config.toml
arch = "transformer"
model = "self-supervised audio encoder (BEST-RQ)"
dataset = "short read English sentences (LibriTTS-R)"
train_examples = 26041
n_mels = 80
hop_length = 160
input = "log_mel"
win_length = 512
codebook_size = 1024
mask_prob = 0.08
norm = "layernorm"
norm_position = "post"
activation = "reglu"
mlp_ratio = 2
head_dim = 64
fused_qkv = true
bias = "all"
qk_norm = false
parallel_block = false
inner_norm = false
subsampling = 4
layers = 10
width = 256
positions = "learned"
init = "kaiming_normal"
residual_init = "zero_last"
optimizer = "muon"
muon_scale = "match_rms_adamw"
lr = 0.0028
momentum = 0.9
nesterov = true
orthogonalizer = "polar_express"
adamw_lr_other_params = 0.001
steps = 5500
batch_size = 256
epochs = 54.1
lr_schedule = "wsd"
decay_fraction = 0.4
final_lr_fraction = 0.05
warmup_steps = 1100
weight_decay = 0.1
adamw_weight_decay_other_params = 0
Rows from block 2 of a small self-supervised audio encoder (BEST-RQ), named by matrix and row number. Rows with one number belong to one neuron. Each number is 200 + 20 x the weight over its row's rms, rounded and kept within 0 to 999. All counts start at 0.
After each neuron's rows are labels from the 100 clips, of 14848, where the neuron reaches its largest size: "top examples" is what is common among them; "loudest band" is the band of the loudest frequency at the time of the peak. Only what is clearly more common there than usual is listed. The data: short read English sentences (LibriTTS-R).
# gate: MLP gate (model.blocks.2.mlp.gate.weight, 512x256), inputs 0-127
# fc1: MLP up (model.blocks.2.mlp.fc1.weight, 512x256), inputs 0-127
# fc2: MLP down (model.blocks.2.mlp.fc2.weight, 256x512, transposed), outputs 0-127

gate.52,180,180,223,218,184,190,200,219,215,185,221,180,195,205,187,195,178,189,201,203,175,169,203,188,208,223,209,190,183,201,157,206,166,198,166,181,202,203,205,186,215,200,221,234,193,194,194,213,194,195,214,212,209,217,171,215,220,186,166,179,199,189,223,194,193,183,222,216,194,203,201,197,230,183,176,193,229,202,165,193,197,190,218,185,160,184,235,215,158,189,173,184,213,207,200,188,207,194,199,181,209,180,195,193,188,176,164,200,151,170,208,202,195,226,172,198,189,236,211,204,192,225,216,196,188,205,227,238
fc1.52,192,169,223,205,191,211,168,216,227,201,170,200,223,217,207,188,214,172,186,211,171,197,192,144,188,182,236,185,176,220,199,168,181,206,186,236,226,201,203,223,209,195,240,202,210,170,182,184,168,181,181,194,217,214,189,218,215,180,200,183,180,233,213,212,203,249,220,204,195,163,206,198,185,172,207,205,187,211,197,219,222,196,200,191,189,180,213,205,218,201,226,179,188,194,235,181,208,215,200,219,224,173,193,209,212,246,225,181,198,243,196,207,164,179,184,214,191,202,173,190,204,207,195,196,187,210,170,202
fc2.52,182,181,216,217,186,210,196,199,158,188,199,198,180,147,181,205,201,221,194,189,210,201,201,227,220,173,207,177,215,238,175,203,230,208,182,198,210,197,204,192,220,192,175,151,240,211,183,216,199,193,207,216,190,210,203,244,187,224,146,211,214,218,173,194,194,251,212,192,182,205,226,186,185,176,163,175,226,220,208,226,194,215,198,166,195,208,191,183,222,211,188,218,203,198,212,209,195,221,204,217,199,221,194,196,198,233,195,175,218,211,217,190,168,220,221,227,242,188,179,192,208,183,186,212,220,164,192,176
top examples: voice: male
loudest band: 250 to 500 Hz

gate.341,192,207,242,188,201,210,220,179,226,184,203,183,171,205,172,181,211,190,182,191,207,153,147,177,196,204,219,215,197,203,212,194,190,191,215,168,164,164,153,237,211,188,186,235,187,194,205,208,191,181,174,191,213,202,179,191,197,183,213,180,213,213,234,186,203,193,234,180,217,170,225,203,196,181,188,207,189,209,216,180,199,189,226,221,216,190,230,218,175,182,185,193,206,157,200,183,185,188,161,177,182,157,188,220,187,206,219,233,182,214,166,202,185,177,183,209,191,197,199,207,224,224,175,186,195,223,207,202
fc1.341,220,205,191,216,181,197,176,228,157,245,210,203,187,187,227,212,164,189,202,236,253,176,219,235,184,208,188,187,161,185,214,198,203,210,192,191,200,189,196,215,200,181,223,208,172,173,211,200,230,178,231,219,201,208,226,177,180,195,207,213,211,178,179,184,185,217,211,203,189,194,196,221,190,240,200,203,222,205,230,197,157,214,200,199,207,184,212,193,202,213,232,205,190,199,145,192,204,216,245,222,217,212,248,213,183,209,228,198,236,195,225,196,212,218,181,193,240,197,202,255,199,197,175,206,203,168,184,226
fc2.341,204,194,190,208,209,164,232,220,163,198,226,187,217,184,212,176,197,220,182,192,194,187,179,193,215,176,188,200,186,217,225,183,233,216,208,201,207,214,214,218,226,205,196,218,185,229,171,212,198,170,205,222,195,191,201,201,170,197,193,185,202,206,206,197,183,197,218,173,171,194,193,196,212,217,177,196,226,232,176,207,224,221,202,210,184,213,194,231,199,169,130,198,192,205,173,186,240,215,221,206,228,195,218,218,202,211,192,208,207,213,217,178,179,191,205,222,203,193,193,172,191,207,216,211,221,199,186,212
top examples: voice: female
loudest band: 500 to 1000 Hz

gate.28,200,216,188,212,216,208,225,187,213,183,193,179,248,195,232,227,203,199,207,215,195,196,186,200,209,186,234,235,216,190,183,238,202,198,216,194,169,217,226,211,195,188,238,215,202,210,199,210,176,195,175,220,198,194,219,199,239,202,177,210,147,217,239,193,223,210,193,168,178,201,203,173,205,170,197,142,209,186,215,208,199,209,206,191,200,232,196,214,200,173,188,209,169,196,184,164,184,192,201,211,223,214,174,172,197,183,198,246,200,224,154,222,204,217,187,194,218,201,151,221,194,201,211,195,207,159,203,232
fc1.28,211,200,228,181,160,201,184,197,220,218,201,172,203,211,184,194,250,258,211,236,171,179,209,176,208,233,189,194,186,244,218,171,225,222,190,214,201,230,210,180,210,209,173,164,231,198,149,232,220,209,214,171,198,210,159,215,214,182,228,189,217,180,193,190,184,180,185,167,219,218,196,201,205,213,197,186,195,162,187,180,225,198,200,245,211,184,205,185,194,212,177,228,229,189,208,212,213,198,195,224,173,203,188,210,199,203,200,202,195,183,198,212,199,166,181,211,238,201,222,224,200,211,263,191,202,199,192,202
fc2.28,208,202,187,180,220,212,187,229,219,230,206,183,186,196,207,198,206,215,202,204,201,247,190,188,206,173,220,201,178,200,230,205,203,187,194,219,206,215,218,207,147,182,191,235,188,198,221,208,186,178,151,224,226,174,222,224,184,186,191,207,225,171,207,194,202,228,216,194,205,179,170,213,186,199,187,211,208,181,187,182,214,184,184,170,185,211,203,198,200,176,204,189,179,172,180,200,207,179,183,237,238,186,183,198,190,179,180,170,224,186,171,203,209,216,192,194,198,175,180,218,201,193,203,212,190,216,188,203
top examples: voice: male
loudest band: 250 to 500 Hz

gate.146,195,174,202,175,215,202,212,196,171,171,222,158,201,194,174,192,214,217,208,212,198,196,208,228,237,214,212,185,173,189,186,231,215,217,143,200,209,218,216,225,217,233,206,230,227,257,175,186,228,178,222,224,205,157,191,188,224,182,174,201,199,170,201,193,230,159,216,170,229,195,197,188,198,203,189,228,237,217,173,164,238,184,189,183,206,197,202,200,226,230,183,228,177,193,179,181,178,184,206,195,229,210,223,189,200,208,193,205,200,170,212,198,189,230,183,237,203,190,220,217,217,209,197,221,195,188,215,201
fc1.146,192,155,196,198,180,189,223,215,209,215,233,221,209,219,229,226,206,234,232,214,200,191,194,171,195,183,229,239,209,216,172,214,230,207,195,157,198,213,228,191,228,196,218,199,208,205,191,200,200,191,217,195,229,192,162,228,191,224,220,209,220,145,204,210,211,203,208,240,209,176,236,224,186,218,206,184,172,200,200,212,185,207,219,245,197,205,179,169,199,171,204,212,190,184,147,169,206,193,161,197,199,186,231,195,168,210,235,189,202,203,214,192,182,198,184,186,192,178,199,200,197,197,202,256,168,204,186,161
fc2.146,195,206,189,213,181,231,230,169,212,169,200,168,187,190,178,235,218,194,213,199,165,219,197,210,204,174,177,275,198,223,172,217,212,179,208,228,202,193,193,193,184,203,220,248,182,195,159,189,224,211,207,212,173,219,182,193,251,189,209,191,209,190,183,186,210,184,195,174,191,252,203,187,196,216,193,198,205,227,216,191,182,213,198,214,187,164,197,171,184,203,201,203,211,199,187,225,199,212,196,204,188,208,193,224,193,180,163,221,190,233,230,194,228,181,223,158,222,157,213,200,195,219,186,199,208,197,224,203
top examples: voice: female
loudest band: 250 to 500 Hz

gate.161,224,182,179,243,240,192,182,215,209,196,223,193,161,182,203,198,192,200,228,214,190,192,183,227,225,209,196,199,209,221,203,226,215,209,213,212,164,216,206,182,185,170,203,196,197,209,186,175,189,208,200,201,232,167,223,205,218,196,241,250,183,199,169,209,185,212,179,175,194,216,224,178,212,199,213,187,175,215,177,214,196,185,186,188,209,233,224,193,201,218,208,219,210,208,178,202,198,183,182,242,208,196,198,176,187,199,225,233,199,210,204,199,186,177,210,241,202,222,199,198,180,210,181,208,228,200,249,177
fc1.161,192,167,219,190,180,235,202,197,196,240,185,209,184,205,175,204,181,183,180,213,191,218,226,191,172,223,200,207,186,209,188,201,183,213,210,173,191,210,185,203,198,165,228,148,192,182,223,198,207,217,204,213,211,246,216,199,218,227,206,184,169,233,209,204,200,204,234,193,177,179,187,237,166,195,209,185,206,185,199,177,185,235,177,223,196,222,236,139,142,217,193,208,189,212,172,191,168,184,189,195,216,193,219,162,186,216,205,208,191,183,189,170,187,189,213,204,196,195,151,188,189,186,233,201,240,232,219,169
fc2.161,179,205,187,191,152,204,169,217,211,194,192,234,204,212,176,211,174,210,219,174,197,192,246,189,175,218,166,201,198,191,189,188,183,183,201,203,192,207,232,193,207,219,185,202,190,222,212,214,204,198,167,205,228,208,185,193,222,195,218,199,188,160,204,194,191,238,219,234,199,181,216,166,212,177,176,181,221,178,178,187,194,161,210,198,204,193,196,206,246,214,200,211,218,188,190,204,244,202,200,204,193,168,196,197,179,227,164,240,212,196,171,217,213,179,230,215,172,189,199,191,178,194,164,206,208,216,218,196
top examples: voice: male
loudest band: 250 to 500 Hz

gate.153,189,192,214,162,205,235,206,200,208,195,226,180,181,184,213,196,201,209,196,191,240,208,214,211,213,166,141,205,186,192,201,214,161,184,194,165,228,185,217,221,185,208,222,235,222,214,220,192,226,186,198,211,153,158,174,184,246,214,207,209,171,214,224,206,218,195,194,164,209,193,210,218,223,171,208,213,195,194,228,188,245,215,183,225,218,253,182,202,223,202,152,178,202,189,216,208,196,172,223,199,218,210,196,183,183,179,208,213,173,182,221,183,196,187,183,175,205,161,189,250,200,228,197,206,189,180,233,171
fc1.153,178,206,198,182,198,192,198,175,252,213,190,211,175,215,182,205,192,187,192,197,184,204,173,178,191,182,213,185,221,196,191,196,193,186,197,217,212,231,210,189,232,191,183,188,204,226,221,199,205,207,172,183,171,216,189,214,177,210,213,217,168,195,157,194,239,189,183,218,203,175,179,220,220,237,192,184,192,196,169,187,202,191,213,225,223,166,204,205,199,214,238,192,192,191,179,190,157,209,179,237,171,197,245,175,223,196,209,194,206,241,237,206,213,195,176,176,183,206,193,233,200,237,173,186,221,208,184,209
fc2.153,177,178,171,179,254,214,159,201,161,229,187,228,224,198,204,227,194,214,161,215,216,234,229,204,192,202,230,173,183,234,201,193,207,192,205,216,183,212,210,213,206,193,203,219,186,182,187,237,241,201,210,214,199,221,251,196,192,224,210,173,198,225,193,191,188,196,206,179,197,221,206,216,211,189,184,197,203,186,219,187,193,196,211,217,176,199,219,209,187,184,188,183,221,195,227,191,194,198,231,192,176,199,244,226,189,189,178,189,183,225,230,219,165,209,225,227,206,220,196,208,222,210,205,158,180,194,213,149
top examples: voice: female
loudest band: 250 to 500 Hz

gate.461,204,202,250,229,220,209,237,205,177,177,190,210,191,218,169,213,200,195,208,219,161,216,210,205,200,182,229,207,239,183,183,203,197,177,195,226,227,181,203,211,154,184,266,178,211,210,205,189,187,172,205,191,215,175,225,151,204,219,177,193,190,189,203,207,171,182,175,180,222,217,261,230,215,191,187,152,227,196,220,190,203,183,218,202,220,201,235,199,208,183,184,164,220,200,196,183,202,183,214,174,224,194,215,187,178,194,179,202,220,216,190,197,210,203,192,199,204,184,213,203,202,227,184,207,190,213,187,170
fc1.461,194,202,202,229,196,211,206,203,194,205,184,161,220,207,173,187,178,209,196,207,191,214,229,206,207,177,226,241,221,193,234,198,217,218,208,214,215,176,232,218,183,177,242,202,189,227,230,205,195,175,190,206,172,203,202,182,196,157,181,174,179,217,222,174,213,190,184,191,216,195,202,198,200,204,205,233,217,191,240,171,207,200,208,195,179,248,251,210,207,209,203,182,178,229,184,179,228,173,218,138,206,183,194,200,170,193,213,193,244,182,181,228,202,200,193,179,206,185,255,198,219,205,171,180,191,221,190,192
fc2.461,201,248,205,193,198,189,181,181,170,167,208,217,203,194,218,182,179,180,234,211,188,204,222,201,198,225,195,236,199,173,178,216,183,225,183,212,200,178,220,166,161,208,205,165,217,227,193,184,221,226,204,186,236,161,216,207,206,196,195,208,205,198,186,191,189,174,223,172,206,199,210,189,186,222,213,221,228,199,230,245,207,184,196,209,178,197,200,211,185,181,214,188,196,223,224,199,215,200,204,215,153,211,168,209,179,174,209,214,220,199,207,195,173,192,162,222,197,191,238,216,170,203,179,206,204,164,182,190
top examples: voice: female
loudest band: 500 to 1000 Hz