From a checkpoint of a small self-supervised audio encoder (BEST-RQ).
Model: norm layernorm, width 256.
Training: muon at rate 0.0028, 5500 steps.
Rows from block 5 of a small self-supervised audio encoder (BEST-RQ), named by matrix and row number. Rows with one number belong to one neuron. Each number is 128 + 32 x the weight over its row's rms, rounded and kept within 0 to 255. All counts start at 0.
Before each neuron's rows are labels from the 100 clips, of 14848, where the neuron reaches its largest size: "top examples" is what is common among them; "loudest band" is the band of the loudest frequency at the time of the peak. Only what is clearly more common there than usual is listed. The data: short read English sentences (LibriTTS-R).
# gate: MLP gate (model.blocks.5.mlp.gate.weight, 512x256), inputs 128-191
# fc1: MLP up (model.blocks.5.mlp.fc1.weight, 512x256), inputs 128-191
# fc2: MLP down (model.blocks.5.mlp.fc2.weight, 256x512, transposed), outputs 128-191

top examples: voice: female
loudest band: 500 to 1000 Hz
gate.412 [114 130 117 100 133 122  88  70 189 135 102  98 133 113 119  96 174 131 105 137 108 138 147 110 184 135  54  81 159 180 119 120 108 140 199 156 133  62  95 187 111 150 129 128 125 104 124 123  96 119 133  95 162 144 151 150 168  80 121 161 101 136 106 152]
fc1.412 [159 133 173 108 131 115 107 127 151 148  72 170 159  91 101  79 100 163 119 136 162 145  99 122 133 119 102 155 140  91 126 139  98 109 148 177 179  59 147 120  96 124  44 164 111 135 128 168 153 167 158 174 103 131 170  51 122 137  80 161 122 112 136 103]
fc2.412 [ 82 169 163 122 122 107 115 157 153 132 131 128 102 136 137 118 111 155  67 111 132  88 144 132 146 103 130 133 102 139  80  83 139  98 125 114 134 170 127 156 130  93 122 110 160 157  93 110 113 108 125  82 149 113 126 132 166 192 162 113  96 163 123  98]

top examples: voice: female
loudest band: 250 to 500 Hz
gate.441 [104 161 137  94 123 143 121 157 123 192  96 133 154 176 113 118 128 138 100  77 161 100 128 174 123 137 174 109 117 119 101 145  89  77 110  24  90 127 124 112 133  92 137 152  97 134 114 125 108 114 172 194 165 137 132 111 115 126 160 120 111 118 160 193]
fc1.441 [101 162 131  89 146 115 128 133 142 139 185  84 133 112  79 127 123 121 139 148  89 197 129 104  71 132 144 143 178 139  94 130 156 133 113 136 114 154 201 108 114 103 125 122 147 103  65 111 145 191 109  90 125 149  98 129  99 186 145 150 160 118  79 126]
fc2.441 [154 152 117 127 202  72 130  89 124 117 135  88  97 161 161  88 133  78 129 156  92  97 144 162 122  98 218 110 147  75 177 122  91 120 152 178 134  83 147 133 109 117 104 187 113 120 109  99 147 134 127 145 133 137 158  99 128 162 122 142 186 164 195  66]

top examples: voice: male
loudest band: 250 to 500 Hz
gate.474 [186 161 103  99 109 143 207  90 142 162 155 120 130 141 123  56 195 143 121 116 142  86 174 137 138 130 118 127 143 107 144 125 103  82 165 162 152 107 123 130 110  88 157 143 105 135 108  89 114 122 121 177 111 139 143 172 116 120 144 170  73 145 161 149]
fc1.474 [125 118 180 117 101  90 171 114 113 144  99 208 146 141 125 142 159 152 147 145 171  88 123  57 132 148 102 114 122 115 129 145  43 141 162 195 162 133 154  94 131 144 133 170 155 131 172  97 110 160 164 158 156 151 155 123 168  91 174 129  99 110 192 122]
fc2.474 [142 156  82 113 134  41 131 116 118 162  92  98 126 119  85 183 118 214 157 141 127 149 184 159 103 114 133  77 115 158 165 120 145 131 167 129  84 126 100 132 136  90  80 157 158 135 178 132 122  99 110 209 117 137 127 119 101 138  46 180 152  78  89 167]

top examples: voice: female
loudest band: 250 to 500 Hz
gate.145 [132 143 143 102 197 116 104 117 101 135 106 128 134 141  66  58 115 193  85  94 146 106 101 131 146 160 179 134 107 117 139 147 147 108 169  98 168  76  90 177 115 129 140 107 120 174 117 143  82  87 172 134 156 102 144 163  83  99 119 141 132 108 119 130]
fc1.145 [144  48 138 150 102 134 120 152  96 174 101 115 108 122  85 114 129 144 119 147 106 170 153 119 147 128 143 121 114 151 154 167 161 131 132  80 186 157 151 102 167  98 110 119 138 161  98 182 111 100 116 152 161 118 100  87  85 139 133 126 156  60 132 119]
fc2.145 [124 157 126 163 146  85 169  75 107 102 147 116  84 115 164 102 143 101 112 141  73 141 132 132 138 133 114 146 105  96 124 126 131 181 160 161  56 161 101 139  92 112 187 114 148 154 120 136 116  70 172 135 157 171 150 141 107 142  88 129 122 139 101 100]

top examples: voice: female
loudest band: 500 to 1000 Hz
gate.303 [130  88 141 150 136 131  94 177  59 135 138 159 140 118 210 100 148 219  93 118 142  74 152 135  95 134 144 116 121 116 172 123 123 163 157 109  94  99 127 118 123 125 144 120 142  90  92 157 129  94 129 112 144 136 126  67 139 102 130 140 139 134 106 175]
fc1.303 [ 90  67 111 139 127 119 166  66 148 129 134 104  94 129  96 193 176 110 172 102 126 153 175 151 142 172  93 134 143 135 132 143 133  72 133 154 133 128  91  92 138 163  82 192 122 135 155 146 114 228 192 123 142 137 107 153 158 151 108 120 159 107 168 151]
fc2.303 [161 176  95 105 117 113 159 142 138 136 149 145  49 148 160 153  80 119 186 105 129 127 145 133 110 161 120 110 166 191 144 188 147  99 151 122 118 149 136 106 151 130 128 162 129 158 113 123 162 175 110 104 115 132  89 136 104 114 118 119 190 191 123 134]

top examples: voice: female
loudest band: 250 to 500 Hz
gate.29 [134 134 120 121  86 165 120 128 140 175 155  67 124 106 203 112 133 143  71 146 116 115 106 142 161  93  95 162  95 170 106 132  95 144  87 131 117 124 108 146 140 139 129 143 180 102 112 115 122 138 129 145 139 186 104 121 144  71  97  83 139 123 125 171]
fc1.29 [ 91 147 185 125  82 120 116 145 184 165 103 126 108  94 144 150  90 138  70 145 172 157  96 174 125 181 137 112 134  92 156 166 122 138 110  81  90 152  97 147 141  68 117 146 107 157 101 174  99 113 127 183 157 126 184 122 124 153 133 116 137 140 115 113]
fc2.29 [128  97  86 154 115 217 151 161 196  58  51 112 131  99 149 143 148 163 135 146  94 124 159 120  82 143  88 103 120 124  94 122 144 112 189 132 152 133 169 158  71 219 119 155  78  74 104  84 126 132 117 135 121 100 122 157 173 129 144 107 113 130 115 117]

top examples: voice: male
loudest band: 500 to 1000 Hz; 250 to 500 Hz
gate.127 [118 181 124  80 111  48  89 151 113 100 140 133 153 131  81 158 131 104 104 151 133 128  88 118 145 151 116 118 106  92 165 137  76 135 166 122 144 144 166 117 114  64 159 150 147 112  76 144  98 140 145 101 181 155 133 101 117  81  89 131 159 131 179  94]
fc1.127 [121 131 108 169 145  64 146 102 130  93  65 136 133 136 106 130  73 115 165 149 132  86  89 171 102 140 134 117 100  90 144 124 132 154 152  98 106 145 151  93 137  92 185 124 189 184 150 105 111 118 145 128 143 106 117 175 158 171  57 162 157 107 147 123]
fc2.127 [ 99 121  95 148 145 166 114 102  93 144 169 187 108  77 106 198 157 129 122 170 158  58 226 114 103 119 120 130 138 110  94  81 128 144 161  78 101 151  74 120 114 176 171  95 149 149 115 128  98 133  58 139 149 176 127 100 146 170  91 131 119 178 109 170]

top examples: voice: female
loudest band: 250 to 500 Hz
gate.305 [194  85 121  94 160 127 147 198 152 160 141 123 153 149 115  86 146 113  91 108 130 107 146 126 137 120  95 184 140 194 144 141 102 120 143 124 139  75 120 154 104 107 129 150 151  95  48 181 125 155 139 133 131 126 128  90 123  98 140 124 116 213  88 174]
fc1.305 [186 122  97 147 149 118 140 123 168 156 178  85 133 118  89 125 146 150 118  68 125 126 153 181 150 157  91 102 153 143 149 143  99 110 116 114 118  54 151  78 111 109 128 148 159 117  82 136 121 167 112 131 118 118  97  34  94 144  91 130 150 180  75 141]
fc2.305 [ 87 110 150  68 152 105 129 113 194 195 112 205 120 120 104 120 101  82 147 107 151 108  91 134 126 109 175  97 155  82 147  94 145 106 192 137 149 111 118 129 100  79 139 119 163 126 173 141 110 101 176 181 149 136 161 143 147 113 113 146 123 138 146 133]

top examples: voice: female; the word "it"; the word "is"
loudest band: 500 to 1000 Hz
gate.282 [ 92 140 124 120 133 111 108 148 203 186 141 133  71 108  91 131 163 140 107 167 154 119 135 197 164 156 133 105  83 128 171 136  55 149 157 136 111 148 151 156 116 145 122 139  96 161 115 150 112 114 179 143 142 157 131  52 165 166 153 136 116 154 138 149]
fc1.282 [138  93 109 108 149 133 133 112 124 134 128  90 142 117 147 123 169 148 112 145 153 103 100 162 120 131  89 109 127 100 190  93  75 104 147 134 153 141 140 146 124 109 126  50  96 152  88 148 145 147 129 108 133 114 129 122 117 130 109  92  79 154 160 152]
fc2.282 [ 93 150  74 135  92 151 128 136 130 128 152 132  61 100  69 121 168 106 137 104 158 155  99  85 127  94 161 184 112 187 141 124  68  89 142 163 156 138 117 100 135 128 159 165 155 147 162 112 114 128 132 154 142 116 156 102  83  76  51 227 188 103 168 135]

top examples: voice: male
loudest band: 250 to 500 Hz
gate.23 [ 97 118 169 110  92 165 120 106 116  97 163 124 142 114  76 125 103 140 111 134 106 132 169 151 130 161 141 157 165 149 176 139 124 154 156 127 115 116  87 145 170 151 108 166 100  85  88 123 106  74 160  49 130 160 148 111 130  53 125 134 158 139 123 141]
fc1.23 [137 145 133 117 134 102 118 120 128  71 108 129 111 105  99 154 105 160 147 127 148 113  48 101 141 155  99 138  79 150 119  88 151  91 137  46 131 250 160  56 108 154 156  96 160 128 146 124 153  91 156 131 159 133 196 158 106 144 103 132  78  72 134 141]
fc2.23 [101 165 131 105 138 137  83 110 121 175 147 100  81 114  99 130 142 161  97 136 144  93 156 127 143 122 148 169 142 112 104 101 111 130 117  43  93 158 110 150  64 156 125  93 162 111 172 171  93 145 135 223 172  95  93 175 183  93 165 197 104 136 105 104]

top examples: voice: female
loudest band: 1000 to 2000 Hz; 250 to 500 Hz
gate.274 [123 108 144 132  95 131 142 158 196 158  91  76 139  80 101 100 169 169 114  99 145  75 131 178 129 141 124 157 145 180 145 121 149 158 145 178 167  63 138 144 119 130 160  82 192 139 146 151 120  70 150 120 162 153  75 133 119 112 169  60 155 133 145 165]
fc1.274 [157  95  63 159 156 123 165 172 156 224 135 116 169  89 124 183 166 107 109 137 128  75 141  93  65 119 110  88 170 121 115 163 102  95 116  95 153 105 122 123 125  99  77 128 105 109 100 143 138 168 128 177 132 122 184 157 108  76 145 148 183 156 106 131]
fc2.274 [119 163 163 151  98 158 142 185  51 128 118 193  92 135 105 100 108 124 101  96 100  93 160 114 111 144 110  75 186 141 174 102 190 196 141 113  97 185 115 156 139 150  87 132  93 114 132 162 142 138 118 135 101 139 121 126 129 115 140 108  84  87  92  72]

top examples: voice: female
loudest band: 250 to 500 Hz
gate.479 [149  99  96 140 131  77 105 141 144 160 112 148 107 111 168  48 105 109  53 139 168  92 181 132 118 106 136 165 175 147 140 162 114 180 147 111 150 138 148 153 146 107 112 131 123 137 101  89  58 145 128  71 127 146 149  80 144  82  91 129 153 192 131 172]
fc1.479 [ 91 125 101 184 114 111 138 135 188 168 136 185 129  74 120  28 144 112 106 172  96 143 170 121 101  96 131 179 129 119  92 165 112 129 126 139 155 172 101  46 118 132 189 148 156 144 100 147 123  85  78 109  87 116 141 114 152  88 185 165  83 152  89 140]
fc2.479 [154  67 179 104 152  79 113 168 147  84 119 146 169 111 110  72 146 152 151  69 120 130 136 151 150 130  75 107 117 135 108 165 184 170 133 125 161 172 168 117 125 137  95 163 156 100  95 114 158 143 101  70  74 140 101 143 169 156 181 132 160 113 124 146]

top examples: voice: female
loudest band: 250 to 500 Hz
gate.243 [120 114 124 199 121 132  61  91 138 110 153 124 101 135  75 170 188 149 138 115 149 122 135 160 143 162 100 126 133 125 131 107  92 147 136  87 121 160 155  95 136  64 118  83  99 172 150 116  91  94 108 216 229 126 114 162 140  90 131 216 124 136  98 135]
fc1.243 [138 138 107 130  94 156  96 141 127  99 109 147 140  99 162 144 164 174 110  97 130 102 184 138 179 128 144 113 120 141 145  41 118 148  96 164  69 153 163 109 136 166 101 112  91 153 131 164 203  57 158 147 129 157 116 111 216 103 133 108  94 171 142 141]
fc2.243 [ 91  94 183 144 159 114 111 167 183 158 123 117 189  71 123 114 173 108  98 100 138 132  91  49  55 143 139 189 159 111 116 159 153 131 105 110 145  91 143 129 137 133  88  59 121 146 179  60 112 142 158 129  98  94  97  82 111 161 120 202 122 140 156 151]

top examples: voice: female
loudest band: 500 to 1000 Hz
gate.353 [116  59 165 124 137 134 145 135 116 145 140 139 119 125 123  59 156 157  98 180 139  63 158 116 110 138  91 101 115 116 119 142 161 117 107 128  92 109 100 144 146 153 129 144 125 127 109 117 137 136  91 112 168 169 196 117 147  52  91 103 153 167 101  92]
fc1.353 [ 95 124 115 122 149 149 163 130 143  44 115 187 184 111 107 225 149 130 113  59 146 118 103 132 117 141  91 130 117 152 110 185 121 115 136 141 168 140 167 181 109  98  94  70 105 154 115 143 129 146 169 133 124 164 114  99 116 133 148 177  66 104 119 169]
fc2.353 [101 165 186 136 148 115 121 101 148  71 139 193 171 144 127 101 105 114 160 123 161  93 103 137 109 124  65 208 148 179 108 112  97 143  73 113 117 119  89  72 210 158 104 108 119 140  88 134  35 136 125  98 142 125 138 129 129 114 131  86 122 129 123  49]